config.toml
encoder_arch = "convnext"
model = "encoder-decoder audio transcriber"
dataset = "read English sentences (LibriTTS-R)"
train_examples = 15625
gain_aug_db = 6
input = "waveform_16khz"
tokenizer = "char"
vocab_size = 32
encoder_norm = "layernorm"
encoder_activation = "gelu"
encoder_mlp_ratio = 2
encoder_layer_scale_init = 1.0
encoder_inner_norm = false
encoder_wave_strides = [5, 2, 2, 2, 2, 2]
encoder_subsampling = 4
encoder_layers = 8
encoder_width = 384
encoder_kernel_size = 7
fusion = "cross_attention"
decoder_width = 128
decoder_layers = 6
decoder_norm = "layernorm"
decoder_norm_position = "sandwich"
decoder_activation = "geglu"
decoder_mlp_ratio = 3
decoder_head_dim = 64
decoder_fused_qkv = true
decoder_bias = "none"
decoder_qk_norm = false
decoder_layer_scale_init = 0.1
decoder_parallel_block = false
decoder_inner_norm = false
decoder_positions = "rope"
decoder_cross_attention_every = 1
decoder_tie_embeddings = true
init = "trunc_normal_002"
residual_init = "none"
optimizer = "muon"
muon_scale = "spectral"
lr = 0.036
momentum = 0.85
nesterov = true
orthogonalizer = "polar_express"
adamw_lr_other_params = 0.002
steps = 12300
batch_size = 64
epochs = 50.4
lr_schedule = "cosine"
final_lr_fraction = 0.1
warmup_steps = 610
weight_decay = 0.003
adamw_weight_decay_other_params = 0.01
Rows from block 3 of the audio encoder of a small encoder-decoder audio transcriber, named by matrix and row number. Rows with one number belong to one neuron. Each number is 500 + 25 x the weight over its row's rms, rounded and kept within 0 to 999. All counts start at 0. Numbers have three digits each.
After each neuron's rows are labels from the 100 clips, of 14976, where the neuron reaches its highest value: "strongest on" is what is common among them. Only what is clearly more common there than usual is listed. The data: read English sentences (LibriTTS-R). In brackets: how many of the 100.
# fc1: MLP up (encoder.blocks.3.mlp.fc1.weight, 768x384), inputs 0-127
# fc2: MLP down (encoder.blocks.3.mlp.fc2.weight, 384x768, transposed), outputs 0-127

fc1.478:505499532529499484496490519510484483464505462499509508466506509526511533489502485506487482456529525512528450500521493547534534461500496492501484496485536506516516479476496476501551544488517540492478480500513557519509499534513514518528498499448496488488487488502488495478524477548509517509444483521543485514487478476519469491488488506484539500510465519524500520535494482520520471492473
fc2.478:436532483508518552489548503517465531462532484509483528520508474505531468519506452464513519530538513519528495487523511494508516524479535443527526474519526466508514435482509501513501508517501541493539481479489487503496509471525524486476514521481461498502485521482491465452479461480514468505511473518487512511478517460520480517523526501484521458469508495522535462520552521476511451496481
strongest on: the word "this" (43)

fc1.97:516506502483511479486525517532470512514496486498510496516491506489445489486505500536493460452460496474515537487500525483519491482503568483516449491519508503502522511506481495514487499489491516515519488510483473512501524473509466526516497502476501526468495479491466462491501526453523506488500493472552485465533502541485450487504480471535506480513513516467549489518498490465509509473499
fc2.97:476497548517502479518534462515540480502440507466480520542525545495452502536511470519497549505501505475471511548495505501454510512550529480486503518510523503502489506533513525505520509498530505522521505475497538536493518515434459513538505501502476528448517502456503498479495504495551499460549525493496474487492515481527496512503481519530501529544524474500490495498517434511476496537493
strongest on: the word "not" (41)

fc1.703:530510474476490490498516489527442561503503494494501532460520522532502506507512523472494510490519456505495493557466489522468524546489527519494481537516536499493493536497505494475522490482480493522522486537495542498463529489506460528492471512531539515467513532548438473460514531480510534478546496490517450499462537505488525519468540457487492522469495486482499545493526498521509492490465
fc2.703:540531509528459507499465478536499494460564487511476482543510507520535510503494481491499516490496486524471530538491549481502496479451484533501512502494532578490486489529532522516475436463498514539540488516499504457489476435519508461450478486507573524469548522490507507483514491498513471465533529531469479497483488499498459503549483465481515553507525488476491525503433522494498540489505
strongest on: the word "not" (46)

fc1.152:526496515477499503490489504495472518494510571521492531455541505522501493516512543522512504487511542509548480451459514502529482477519490524479486471468536479514519492498518510570473487493511512520520494523537487477527536466503533489501493461478489465527497443486459516520474475492479535509456516538522504524496512488400487486516513506501504514478529448480512471474489474478496518464484
fc2.152:478490522459506509501494495523468506529490490497545494531524490518521502449491446466522503531509507506504521524515492533494504524457486506518491493476516514527490527493496489465486494499523504499503501510530503496499495501503543499529508484513504461510464472511519519457552504540495528499521492569473507520481527499445477520502510505482521500495475480464537539464471513523449475501514
strongest on: the word "back" (29)

fc1.26:477483497506522468483477432503507473471556459464507534491480477469469516516497530503515494463508479468492490517531511515453516527501463465460558525474483494493507547490519529510502515519509542535513472467485456500503487527506499517501491503494536465452485492501514490524527482521480480500478522478504483496493514533505513500532515533540570513505490482498523474544480462501524531535531
fc2.26:520493533507466492505506532487428536456561483524500469502490512509527506499509515510486480446549513455503469516472539488474517525512476468516469486475535547521538492503480445502543550514487544501515530522520488462473494529451470518503519496504524482496493497493485486473496490494507518525516445523504497468482544508468521547551485501509522497531474514471513487474470476518514530473503
strongest on: the word "little" (54)

fc1.533:455526514470473470488514549535481506471513494490523514500476500509496485503480503510482495462498483513447505547479507504556499504536460491526505475453530468540513510487476463470454506486528475473493489497468515485495480464460471463528519502463494515508529513492486510498477480495508528467487496501498494510531481487461519499513530518506538555517538467513517487470499459513474556443490
fc2.533:500511540510508528502504446515529485482488480518511493508486489488479491530483518497503489464448469558507509505477486472469513466475497476525577481549476504510528490531571477489478462461560516506465457524519494507528534487511516499501496561511510504529507498488497501527522493518504525532528466542499548529493522493540490505498517510521461490523500470514509517527475511527513484492513
strongest on: the word "said" (56)

fc1.622:482533537544504523513533503440485492540520472534515511481508431482510468499544497510480484495519467532520445488523508509492515475557516487514473500465517500490500475522470467455461483476478518454532484526490526494449481512522496465502509536458494538508475486501562504523499512499541527473514452497531503471468525469480505502481519482487515487523505504498498515477490516523512500517441
fc2.622:514517495528476506479487497480548422540491505497484517506502458494492454531501485494485498509511513474507499510531481546506529493512529459533514542473546523527470469489478509513487508528506498560527514536524526463468506478471495510508476510473501471486473571539495492503470488513517495505482515504520509475496488474497463503520536496528459509527526494471491489456494507496502489508461
strongest on: the word "well" (25)

fc1.595:494558473482496511494570540497479458521527480476488509439556528473515522493462486499492496468493487538500499585523499505486507514478460525522471507480529504529503523501464519502509502513523537497457500525479504505494472502525453508490501477509478485494518482504500471513517503491512559517548526481498497520529524476525480469494503477478471464477447496496503535522504514508503495454531
fc2.595:507506526527458500493475476458473510506493477475501490551478524467478491453491492514527470530516481533448523495561461528499522502494503476491517518485507504530482510483540527507512535496540490490515433472498507474490531508488499512550546489490457524466522495466486504449522432504498468518516499491452473549496477531488511482488487476503505533492572536535523518532528498511501470473528
strongest on: the word "this" (42); the word "is" (30)

fc1.412:459473543490462514491509457503495542501514526503456553501504445463489498549476508515525529497484484517517488494479538508501514499507537464510548489562490473499470465448476513509484492504484499529453512525462530526513448494494486459524481457482518498540520492473501492492469473498576485470504492514512498505488500512518487561490507513514507523474495505489498535468528543473503483505499
fc2.412:496494490494483501507480462455508481519516525535468536495516527497502504497503542495470502510496496524486501497530500514508522547471541484522508466544517494492503478533496496502526484467512482525541458483503494499480495483483466476502512442502458495487502484546454521541526506471494565530497485475500495522484560479498491502504510529502479504478515468528521485480544469475525521517465
strongest on: the word "not" (48)

fc1.756:484460525533518511467481501521473462535461500498522482524470462493464523531497498509505524545496507503501476527488509528513498490473520560480494486511514486500515549504492464531552478485480507512521523503540505518473486507532526444513501490513482503508482539470482493496441493512498489503496502515474499520468537496490465523532519485499459512455458509520509573500451501519483464504501
fc2.756:468491555496468490486499488537485520486495523489469500502540507541468521509464506474503465521500493477479504492519501471482496477513518504504503497476515483501513502513543487537481457479486494482536482519485510447490500486490522502486506516502477509497499479504527507504517475497495501515492489496538517503489504497513506510491535533525509477511512561535472517453466440490477483536489
strongest on: the word "with" (31)

fc1.746:469499512527499500520489507532518525489493478477466515547444450535508484518469532506466502512547506491486497492471486466495466508509498495521463532464535520505462440514501541481502468495518501495498509478520509487525515496526537516487507475522486506507494504463523499481505514526505490451459539504473473489494443523463516507500482528510476545493544490510477519504500488488478490531456
fc2.746:506545528534501508471451514497524515503491502503430526478511497482489493540521467539507504479500467485487498526525473488489478499480533492497498443515519489523536487500493527501512471520512533485493502477527519509495466486510535473483433512541483517456515497486454494515517519554542491443504495516479484523526497477483546469501501507521528546507500460515507487466465534482503471492552
strongest on: voice: female (79); the word "you" (45)

fc1.86:488522523468504510496500530463491488555503522509524529485516494509476522488509473478484490452490477490522452484549488527565485495445504516474480477506498491487495517504504504473524514475525506489498533462481518487496493508451472556498488481480453537501534486461505514483526511490482467550509503505528521535513490535516502504509469513500518471474488448511473489482476456494537544445505
fc2.86:499473501483473493537456522517534569483503502506488475497432483458518491517515519506510466539546496496489489471499522491482507491540495474522512483522515475489498499499503506517561494495449502487482465486483488461455503495522508521462501469506517505469515528500498511489487465473507478454503481481476495513471530540508479497517527522478530515465549521513489467465516546487497467503466
strongest on: the word "this" (49)

fc1.561:516518527499527524458481523485489512518474523558470509490462492501470484503483489491487454499466475541485489532487482492465484503497534505499508513488504491538480522516475517528503519505481496543523488551516471542528505501508456515561497472498529517451522543493495488531448522504529525505467491507521490510506510549511524542510482450485525486502524477522543515483475546505548480516498
fc2.561:503510513512502480500519484524508486519487567495525519504542513576476532515497499499478521531506492525496508501552510516508505469514471503514539496489502515495513465520528533537504499482499490498532517510537491491503509502522489546510484517496512492482507478489500508501489531503465538471526499500514485483471506451530496518539480474496534525501510510523475472532451493507493534509541
strongest on: the word "not" (27)

fc1.194:511480487474491479506519511454497558496496503474513499506525481466444527531529479536530467486502471506515449474522480486489464493444490465528476549531535520524530480513520513547451499522485490507523484518500459529479554520515457510533475494491474526519468525484479513490496519464501515469533512512511485487528522534469484510524490520471483523542515453491524537498495503511489466514468
fc2.194:474506539494470549457475532482480501511494470485471495507497453469490509500521455513506455487474531459522509522512522477496487461524526488487513513454516479489517492450505542523485474423476475492454484508481519499514526497535516531527530485483490481490464508503499506472478495491506477522510502535509499494468472460503488482499497444502503509488489503460538522514502514531499462499494
strongest on: the word "well" (46)

fc1.62:462516510470501500458477564501494486505510487508465453500485479531497510484505509501507491550504492488533521519435430492465491500470510496521477497530494520495499505489497531472531553467516534489521499515516522464516535542471498508470527504504523471487472531490495449509476514511527489482516497474472444499492481526500536551512467473498505501523524492463499505563486526462453566514500
fc2.62:498491513479498477521505468495491510501476521487525508544477523504464452507491476521495490491529510560464475495516506524487523504469502527484480454527510477486517510526479537481484516458524487516545510496500510499511499464487471508527468535503542466515503520607506514542487479462497493489496510463494446539501494499481475537521493493527471497568467512520464519443512477526469511520458
strongest on: the word "no" (32)

fc1.608:511478510500498481551464531477456515496492495496546497546463463498474446491487457509493470479507502513525467518500514503486483496528495484520516512480551513508511503509490479501479431507486508476508450474492517546516488530518489506484486478504478502470544519501506485507500508484505542508517518530534489519548521530528456448528546464474520481504530509467519503469479507518512443499499
fc2.608:478524550557517479456511496494501502501497527507505522546536509500490520485489512522502514481511493491484517519506499478495470455528500535486553437474515475501500508500533494511454481486497533505495483534526457483507501485497485505493483556471445469552497529472464455490506504504548485462550521488483499511553478518513460482457483475445489513536501507460472511498440511523480518508524
strongest on: the word "come" (26)

fc1.510:509476524484513519511539536473518494478492507525490497531496526527484508509490519485471474518486515508500510486508485499473503517553522477497554537543488531476458487532493485439486463499496523489504514487501490496494468507452479528495496516486491507510536449501486515522463479491493498534512455494493528535448506496464478491502519550492511498541481498477486527524515539521503489494496
fc2.510:488503505451482512499500492520484488499510524527486498516495506514482511489499503518528486485488539496483517532522493478543461519476504474489499461471513520497486502559464492522469517507562491556512505519481515494489502461446478492514477522507528455510492522457510466515501494460483522491522518532452532472470490464529468532434517468489505520481506491468549491493493511523505465517497
strongest on: the word "back" (34)

fc1.550:440502467484505521503472506495485512525464530489529482520523469486459510491491472521457479511487442436527554529533528509501486525515499492476494494480474513520501561505521488482517511484489493534487482520475499475534526534484484471504504504519438521531464497477468454512526481518519501498513474471490466540457531543479500470470496463524503519531499505512545512491506455507478541514491
fc2.550:524523436482506530519519506482504512528499506492495520480491532491508515513460499525461514455554492469476498466474518491505482529477493547512496537491512513488466472471504497475539447467458495529479477517539483488441460471554494520486501518442464485517469484493476536511447485497491515467502510562482474493518486459498498516529497476503527479502550519540477494490503489497503462493515
strongest on: the word "anything" (25)

fc1.162:479482486515498499473516522533492507520516530508474526489494521481463467498475527532461457533483489490517502523528474506505526492497495509509553485478490492497529521552495480483482542514472492525486482525486498487468483470512477461508527534522527483501513479483539506519504510473499502502533509492481522481442518497497480485487521534493506500504482520503530513549542518510535475510495
fc2.162:536536498502457545523487524534481496510460528555469529483494476539515539495473496499505486480510480482488467516491486511498458488518490470478514514491489494495474506484500507526504519469506462512448463489498510452499499530520519510504488527517500498494519498502510481543511507505525505456483458518496540493513470488507470495516479499522480525505507432500434515526521533483508518540538
strongest on: the word "said" (25)

fc1.224:513487489534538517484509543527516478526495462533495504481475494526503522494494503502454534482483530522485481468432477482475535535503535528545564464526492535497515492470513558501512478502505514456509526519500491502517453529497509482492489539499557497519495495525477480537480486479517539522512561466490469469491571510484479530463503517461497485556497492463466455516517498470529480483525
fc2.224:515480499507513504519523476551496509509534514491496517492515515491512509477501486491491469501483459502463520491489455516491511510466537511514509498493512505494503515521465503501525508464497535563486485522457485521489535547513462541568498522525515477531480560491486527521491472488539488474482496534510541507467454503525514489454444486488531487487523566507523540516493517525513470510515
strongest on: the word "not" (42)

fc1.766:532471518481479513489514473451507502473489428471521486512455469530474492482496480467510520499471488506472506443512505495547527510507484513531508522530475529459470477538504480547549525482499506498494474522468472480503497507530475497522446506506542480476512512466466498500519492477529462537509508546527475493485476474540472515455470529537508525520533516466506500487496552502526514505501
fc2.766:497460528527476509499527451500506463514482526433471515516553519507499511505473462524486500507462495507515541462494495463498480536493498497499496468514513511477521531480475526524532489522537550522491492519506487511495474489511506472521475502481498514496519523539533490461514475467510521509522483508468507552501513494446516507542494550528496537543511502515486523494509482545503488502499
strongest on: the word "not" (44)

fc1.470:476451495523487476511538532511503519504465473517563487471458480515494503497465502455522499502498484540480460513522517563521491476539476528491528522509517536539490501502485521478547517485498482505529495496484525486474533559484539474523539507493477467501498528524489529487506485485514503553480500527481520487527510540484520494476508484550523526501484526503525511480546504494478462518469
fc2.470:533523487502497497477529492487492471483476526503498536511500489525527513523506477515503488461509494513513514512541543537461515504498502513477469510492498513446532524501495500499517527449521460492496496532500483447518507492533538475479525480501517502480532492488535470487478467489483473513526452502505520489542528498470504493466544506511502461526440480531497474479526520478464452479487
strongest on: the word "said" (60)

fc1.331:500482508502522508504511507519468506490521504501530503520488528512463499464519502526507495528476510516444483512498531554480496508467455513489523501487508498491480483450476454474491474441532488471543511519600468484484493515516451493468487504495521541472478538438504487537518500470502535481476478513479515507503527543504504472496507523476504485475515542494509460505477522507498484519506
fc2.331:487478546465490468508493553517535509523505527419495516500502512506507489524498442476544517487530500478485518502509536508513516496499473485426501534533493500485495522477549504554489529510515554557490500469495467490485530543516507472463525498490478526473484496475468527511491511505497499526475506521472477482494526492516540527490498526491504487509521450504498496487460530532487517517504
strongest on: the word "no" (25)

fc1.37:488471491514463497435477506437515508499523456471483509489466505491517529512486498522514520444541500520458480496459502493505475493483482501490483534456499513553504501474497507517486485428514544511505499513498503516459556474501543505517445480477471440519515467523491483544530472523529500493469527547523516534483471463429482466473475487500470473495487478451477561521508512488503485519522
fc2.37:504484488511499536457478487483452500529535519527473502482514520508507521512468512532512496502496509501506525494488517455482562469499538533511490538520509489459458507528506510529438493481532430532501491496532490510476470515544516493469558510515438489499515540483490499495510434531526515519491476489483515529478520489546529516463489502494505511492539470478531506517475483514512500527533
strongest on: the word "with" (28)

fc1.342:476500480482472518443507506485541500489457488497489513498483493489456485470493466467476480507529483452525522498534515517502514504507520505484505487496435503510569520525500480521497498446531540505556516509518476491497512478540519518514474483490440499515469485487509499527500497481529551494547493468521485496508522496465475474470488460518484530514512512475516510488459504502482466517493
fc2.342:492540533515547532487498496524489514525534516523472509512500540495490529499515507486504487544499493506536548491467515546478501535488523489468500522512478504488471489495514498539539468442505495520502531541489529513531457498510513501501499465516494480504481527511522491492512417497504523544484472505499493478485510485490476486457461511539475476468506450541519507530522492498467573514490
strongest on: voice: female (82)

fc1.121:546485509492502509525513529551493507485512520464507546507485536541504507518482486471525491498470523458496474474531499513515508503463493423478490463497510524526474522520494485481482495547499479497554541479458465490476530508484530516516530448556499486494515510503497552525511525528500491529527515535475499473443500494471520490499524510480492525479558483521521458500475484494547490500526
fc2.121:511520521489493461438534481524506529492474527520494557526492481517472490510462519501437538523463523508473503516536518468458490512487504476508473462496503485509502514516443464546534535545457447488513507478512542544526551505497459503504544443506493531514441489490525495521463495546502487518489523484506532496533500485502508534531515494509473518489535514474470474477525503497518521489508
strongest on: voice: female (79)

fc1.614:508498555503493531499461498489497449520518501511525480485525488515487512488472491479503486485494542499518472512467484446452509496485537522493456533484512482523449487514477465534470499535529514492466525512557480534493506499510457503499556485463503505492485496480509498472516514503509485493478488489452487466499531462506505416512490471511539497516499515514510522474541500532483478521492
fc2.614:456491494537507516482440481467516515494492480511481496505501536480526488492503519527512510441499533485480475526459473485526505448547490510478502532526550502438517511475531492488489540564512527508492491507503526480516504542495471503521484516534514496494495513494548491473505480551532470541464506512508501472473505497524521522500541479530490495491513484484516493462489489464513533497499
strongest on: voice: female (82)

fc1.710:489506479517470500515449487509507534557472512502471509520507495502482536500462532456515516538490465497503521465503495514554476483493486517460482508494495498530526491512474476505476523495512501510536545512494500527502496464481536466512549513489506507521513459518521490493451486490514476515519483536504469462515509497487498490522487505486533439500549544533515542512491504467493517504520
fc2.710:540484504535478518485467498503460516511470508516527470492495503497496492470484524524488495522488506504506496474458521522560504496490469507521497498477499458501487534480534522496494480533476496469489483527506518525512489481512497540483493512488487495488482499516482488508495480457496568472488516492457512492535529506500573496520492458505541507507548521514500514469507465471486507459469
strongest on: voice: female (86)

fc1.392:491496467475504483480507507500461498483531514499483489505465534502535511551477491511468481487493495503506489531568468491532461523468460494509499506512548527531521531459518502528505547481503529508557509526481536554504512469494510437505482523530532506519480539481501478516457474512494489503468523499505512437495542487528493519508530496469531506470478518468481499471446524540491479512521
fc2.392:607512506471559504452508499516539463505477509500514450502474504405527502493488486503512531495497534498511470491498529468486488513506510540463476525468483490513518546507480515465552495489504527482497530503464454480497522473494476524517447515518535512532462460530521554472458509526507467526513524499494468471510501473504498500487527469506529491493460476526469547515532517518500491493485
strongest on: text has "voice" (25)

fc1.726:478502550456448505508454471501501486499505474486534543547489517475498464524498507508476520475506521506499511498517495494491507485531489509512455501469519481484520498509531503504513509463475492482486489465486487523544528542521484484476489514507504514525499522503487497555480430523516502498526476490499515491525499468483526480431563516474508478521493540541500528460568472497494495486515
fc2.726:535494495531507529494559516478514483474484467518481519466492516505488560500552485480487484512512495496531520495506511509488473513518524539477499561475483477484507495522502494498529503500491465495472483526512483513528514526492508473476485475507529490560471482477502469456503500477538450472538508469490487476460498475457473531479500539495497497458492500509460488459484477500525497550527
strongest on: the word "as" (30)

fc1.664:450460525538499499535526515528479467488486472546545504468475478483532500496513481499484520504445475513491485525463484482514494489491514476481444507517475520520508507506477512497537527462488530483456506486496546506459474486475457540513515496521518523492514507463478465482480499518497468484489498492463544491487512511471506494502470491485473482496506544524515471499505518548527563520471
fc2.664:503500496563469470511467505507511526537512514502471492503486496497518505516488484516533497478471496505442547516517528442494486473506511478483506523482469517528510552462495456513534515490480499483478514475506481452483509516493522468460491531473509487473524512514536497493511507525543499517452479536493491444488478503498502522467483518504506506520507510523505512477473493490503504458501
strongest on: the word "said" (26)

fc1.440:514511498505520482539487513508522537499479494522415483497509490511495493523474555499472515502527461535470469487480526499521457531552495522454568532485511552450491504527518457461503482510513482514473488520526507479521518507506485477507523485460547513487434485477520495554487493497482476527532488502482520475518585516536493527502504513492490484556472499530502499487510463515495494499459
fc2.440:510511506532461463466472500507560460526507557468478476502529485506509512490520508508501508513522512516479529524511513481483494492492534526488496469492471528508464533504466469420497521498559492543490539495520491505499509498557515554491528516494506473498516526485527542491500489494489523522476529499514499456494473525479468482483518508493449502481485483494548508478476526516466525440521
strongest on: the word "good" (28)

fc1.695:490493534481471520470496480510492496486495547475476458473504523504503503499469493526457473500472451488493507489482485438480462484471515541515548508514482509536510531529489516519472486469546426505529475532485557490511512516532499520499514490484482500502529488496519530519502524528571503520480451465465490520524518504495467505511514502543479471464501535493533511450469494500505498517548
fc2.695:515485485504507470530493549470498513472479504502521518495488495503511509512510460534501520522504508476515469495505524491488468502523465516530490509528490530523521501527516514486566492428490419499483505485512512485469518515455521506505499505522506487490512487505569505494499511505503516474503495497470478519466491533482486492522486520496554446489482491502503511508442542514523505502524
strongest on: the word "little" (49)

fc1.11:481480499517526477437513542494489511475479507537493474477472519527461481484496519529475541560476500487523437512498469481484496434446481497490491530484486503503494486489489537451518530495517516479487459509505469483496538508485483480513527487501451528450450514523475506532474538493513523527518522478482517499494482473449529516541494522523469518532522494532517479477509517501510453543483
fc2.11:520503538471477509505493494498506516505486516478490504506499509499480499521563463524489473493495492497509488499525484485475525524526468499468510563501516537508497500498473528451492540487493511488456488524535501475542550528528481478522539495522458490532513520503529539499529477502584478482500517510513523480492536525469530454493504485489516506478540510492471536504505470531467508507517
strongest on: voice: female (79)

fc1.226:487514480503480477519480504514428483539463493530497515450520508496500510496467485543490495517486466504524550503477494528498485485508507474471542502483467448491446492485486486473527526456479487436483498525489497465437484454515472522486500494455482463476472513482461535533484522528475458488490525530492503543493516518520499527464494500514529505523512503521515495516458482452499515497472
fc2.226:482471539465487466502496482492471492535483538514490514502493477503470486505483547497475467498496500537524514435519512497476540514533485491471526494516500547469491511520530543500539444564488521506511451515501494518448473528495516506545512509508501466477528528484496489502477502499448516464539481493550498490447503474483499526521516505555550470522492504517513520495490508501536523493505
strongest on: the word "not" (37)

fc1.761:502510500498522498512556473442524463485540490487475469483492479536464554502487494506485471528511482479484495507534539508493503496479473507514524494480490524452490506478530474471513514477539504541504542530510511546467506509468480527479515479521492462493519539551525479500488478491506530492492536547502505491468509476495522503523484520502533467480497445511496508521516469488508545480469
fc2.761:476523497495505504481484521482480529499530488493492487538495478539502439502487473480499467503468493534500522466507490501461459510487464514469493489514517490511479483523504499484499512472504495491483502508507489524495473495529517453521531508493486491495490513456502497474518519479508526519545518514508494453509468522509539513502522524532472564484531498484482483525513501472532493513495
strongest on: the word "with" (51); the word "was" (35)

fc1.424:520503495501514527464519500435485485529507493489470513435502529481452500507479485502510478489470504502519511492477512515479563521480505504513468528517486519511478537501488512521476521506503465456482530458534504499514536444468512522517466543467477497502469545505497502478491504480512437496472468503474489475493500518498484525530521503494516470560511427492544547536488469455523487501486
fc2.424:465473571518510526498520517553493478502517487504498527489498485529497498502525490475527487544537555515503506506498499531492507492500492495468467541492492507505492551470467516480498540539468459537507561483503505501516477486536506526509444458505520552529502541473499515523478496481493484487506535500503492523492495498507494502552511504512438559487485502458497480514504501493482516518527
strongest on: the word "said" (30)

fc1.358:476481497574501494512496506540525500530528527480524493481494507510491484498495524502509496538477506512596506491474517508481511516500475484459468512496490481490513507505490543485526446498510496508521500474528476445469488497527508528523489459471527490487513471470481488529511471517505515508491520469517495504543485469498457487537508479516498464532547500532509492485499487483532467475531
fc2.358:556518550475497515518493502533508535472492498491520537486576507491495514477512473442490506516496514490504505541457514525491505502486473515480475494471481520455509521540547523477522489490533505504498499511508491536502522500484500511466503497450482504493495445524542477498489563519522513513466490498473492578508503528524518534463481485484528520521482480509530503483461513497494502489520
strongest on: the word "man" (46)

fc1.739:502511488509507533433485469528511487494528517462537524472477511503500547551492480493478428548478473472481533514518483498486519472526485540516523490474521477510447494508483474503468495498521490485467482472506484499524528467513500476506501491474490451537488520477530508494540471541512472468528518488507496495491495489465503505470517483524556507525490514473475476509476504499507504497493
fc2.739:487531517477499479510488489505515530488524506527476509514449537514488532523516492519503490430474504478511443550544470454523513473459485477493547527480457537491493521501507539501530500541498466512489556531510488510499555536509507469465539526524472474459481516486538508519482520525507482545564473480442461484523505507561526501523501525515564459526514512538519457536500510509509474498494
strongest on: voice: female (84); the word "she" (25)

fc1.749:472528492509465501492456493532506517511426490527479553426490463509489525511469506501495499494491498498540497528481509476523492489474495483449473468516505502485495530470497524486493471467503481514521489504480501490474524437534499519501470511478499529504521529456499489551482508467539499485489481483496465493434525494501495533481488545502510498481514491463505521531510488516528474529468
fc2.749:468503489482526486509490511496463476499455507494481452511502534501489497520474476486507491460500531520480492505481509518525481533501510531488531488504527452524513493511473499506501486502537510469517537539522480485513500483501479510528502483499473532506520500510458522536470490496540521489505517565458496504486518496513479526526486526514508539537499437480472474502539481495524548497530
strongest on: the word "good" (30)

fc1.351:492499491492479529554512537504483494502497485475479493506518529508509515467555520497485531492480475504478463507512508481468497468475526495499538509504489492440514525472486555474503495511485530466495465463501482448522499476500505498580499476506483483533518495512496455503493487503472490446484460504424555500512475488473459494516456536512518537495520523515508488533446466533465487532485
fc2.351:499481521530518506472498498495483523487475478478466526550523537518549541452533498484490535427498511491499484471517494494507504483512420527487503514537504500448514468522498510544485484528472492534514503491495556524555539501495517522508489503488527496511507541486498518546482515511449517502461473508524491495525515492482563520493499496489487538503515535550482472466496497502524528467508
strongest on: the word "man" (46)

fc1.413:489502492508463497484513473495475482514491464500504485450447513511472486468492519488541479500452483479525531500460465529473431505491500489501464479468481526520517510482515506533447484506512522480486505510507497498461475505485499479480534521511438502493519490521516498539499452523514471518502468469510518510489527518459519497480489500454510486487510477490477510490523507502495522459472
fc2.413:498528549486485510534498478509500496487534484490489455472534561477519522498537475512528520525488510472512467538490503459479478466471519525486507456537515519557478499482508482492475544456550504434540477498506522511506529523505511498523466495488497493472451508532498465485497478509525521476453478497525499498512483552516494514478506504472495509498451458474476472501533533487485529496512
strongest on: the word "said" (75)

fc1.534:504502465510494493498483501509528536534487514546513548510499539490466495518542487555467532530483458505509480465492508502502496505461555479504474478471494507516527499514525480468536521519541465516549497497543510464492519497516491517521541518470468539524526484485480497495474484461449502496483503534455508478486492516462466512498539482454505435479526499523511488488492521520530504508492
fc2.534:500499524500480542536542497498532500490473549509514471488464491495503451501506468474476533490493523508548523517522482497448478520465485497585518489459496463487474497484487524530531522493489544505506499464514530534500500510503471512511504533468506536495522476550495475568500560461532535474519485518487514496480514525512498506548537469543469477476467547508512477500463505479485473496469
strongest on: the word "man" (29)

fc1.433:498465481477491512463490508493495537515444528459503504514516533469489460495515534512511491500481549497504519497506478469494512539484525502523519497522464498514533492464521489484475498478503432501493507487499510482510473510498479473545540490466473522535518472498516499498460508479520476504503504537485538486510517536435500509514503496495487513468494466485528502474477533511516454526492
fc2.433:490528500552481456515500487434495513505496463486445519480479453514512496523509491495483515463503490537460463542516510510549461531526513514492516513515461494500506494500500437540470472494485479538534495498502535486514471515522470523532469490500494518487524501527482487489492455472491507494515462510483474501514525499486499448485494493520480463520528490510485531514516533457466525504489
strongest on: the word "with" (35); the word "me" (34)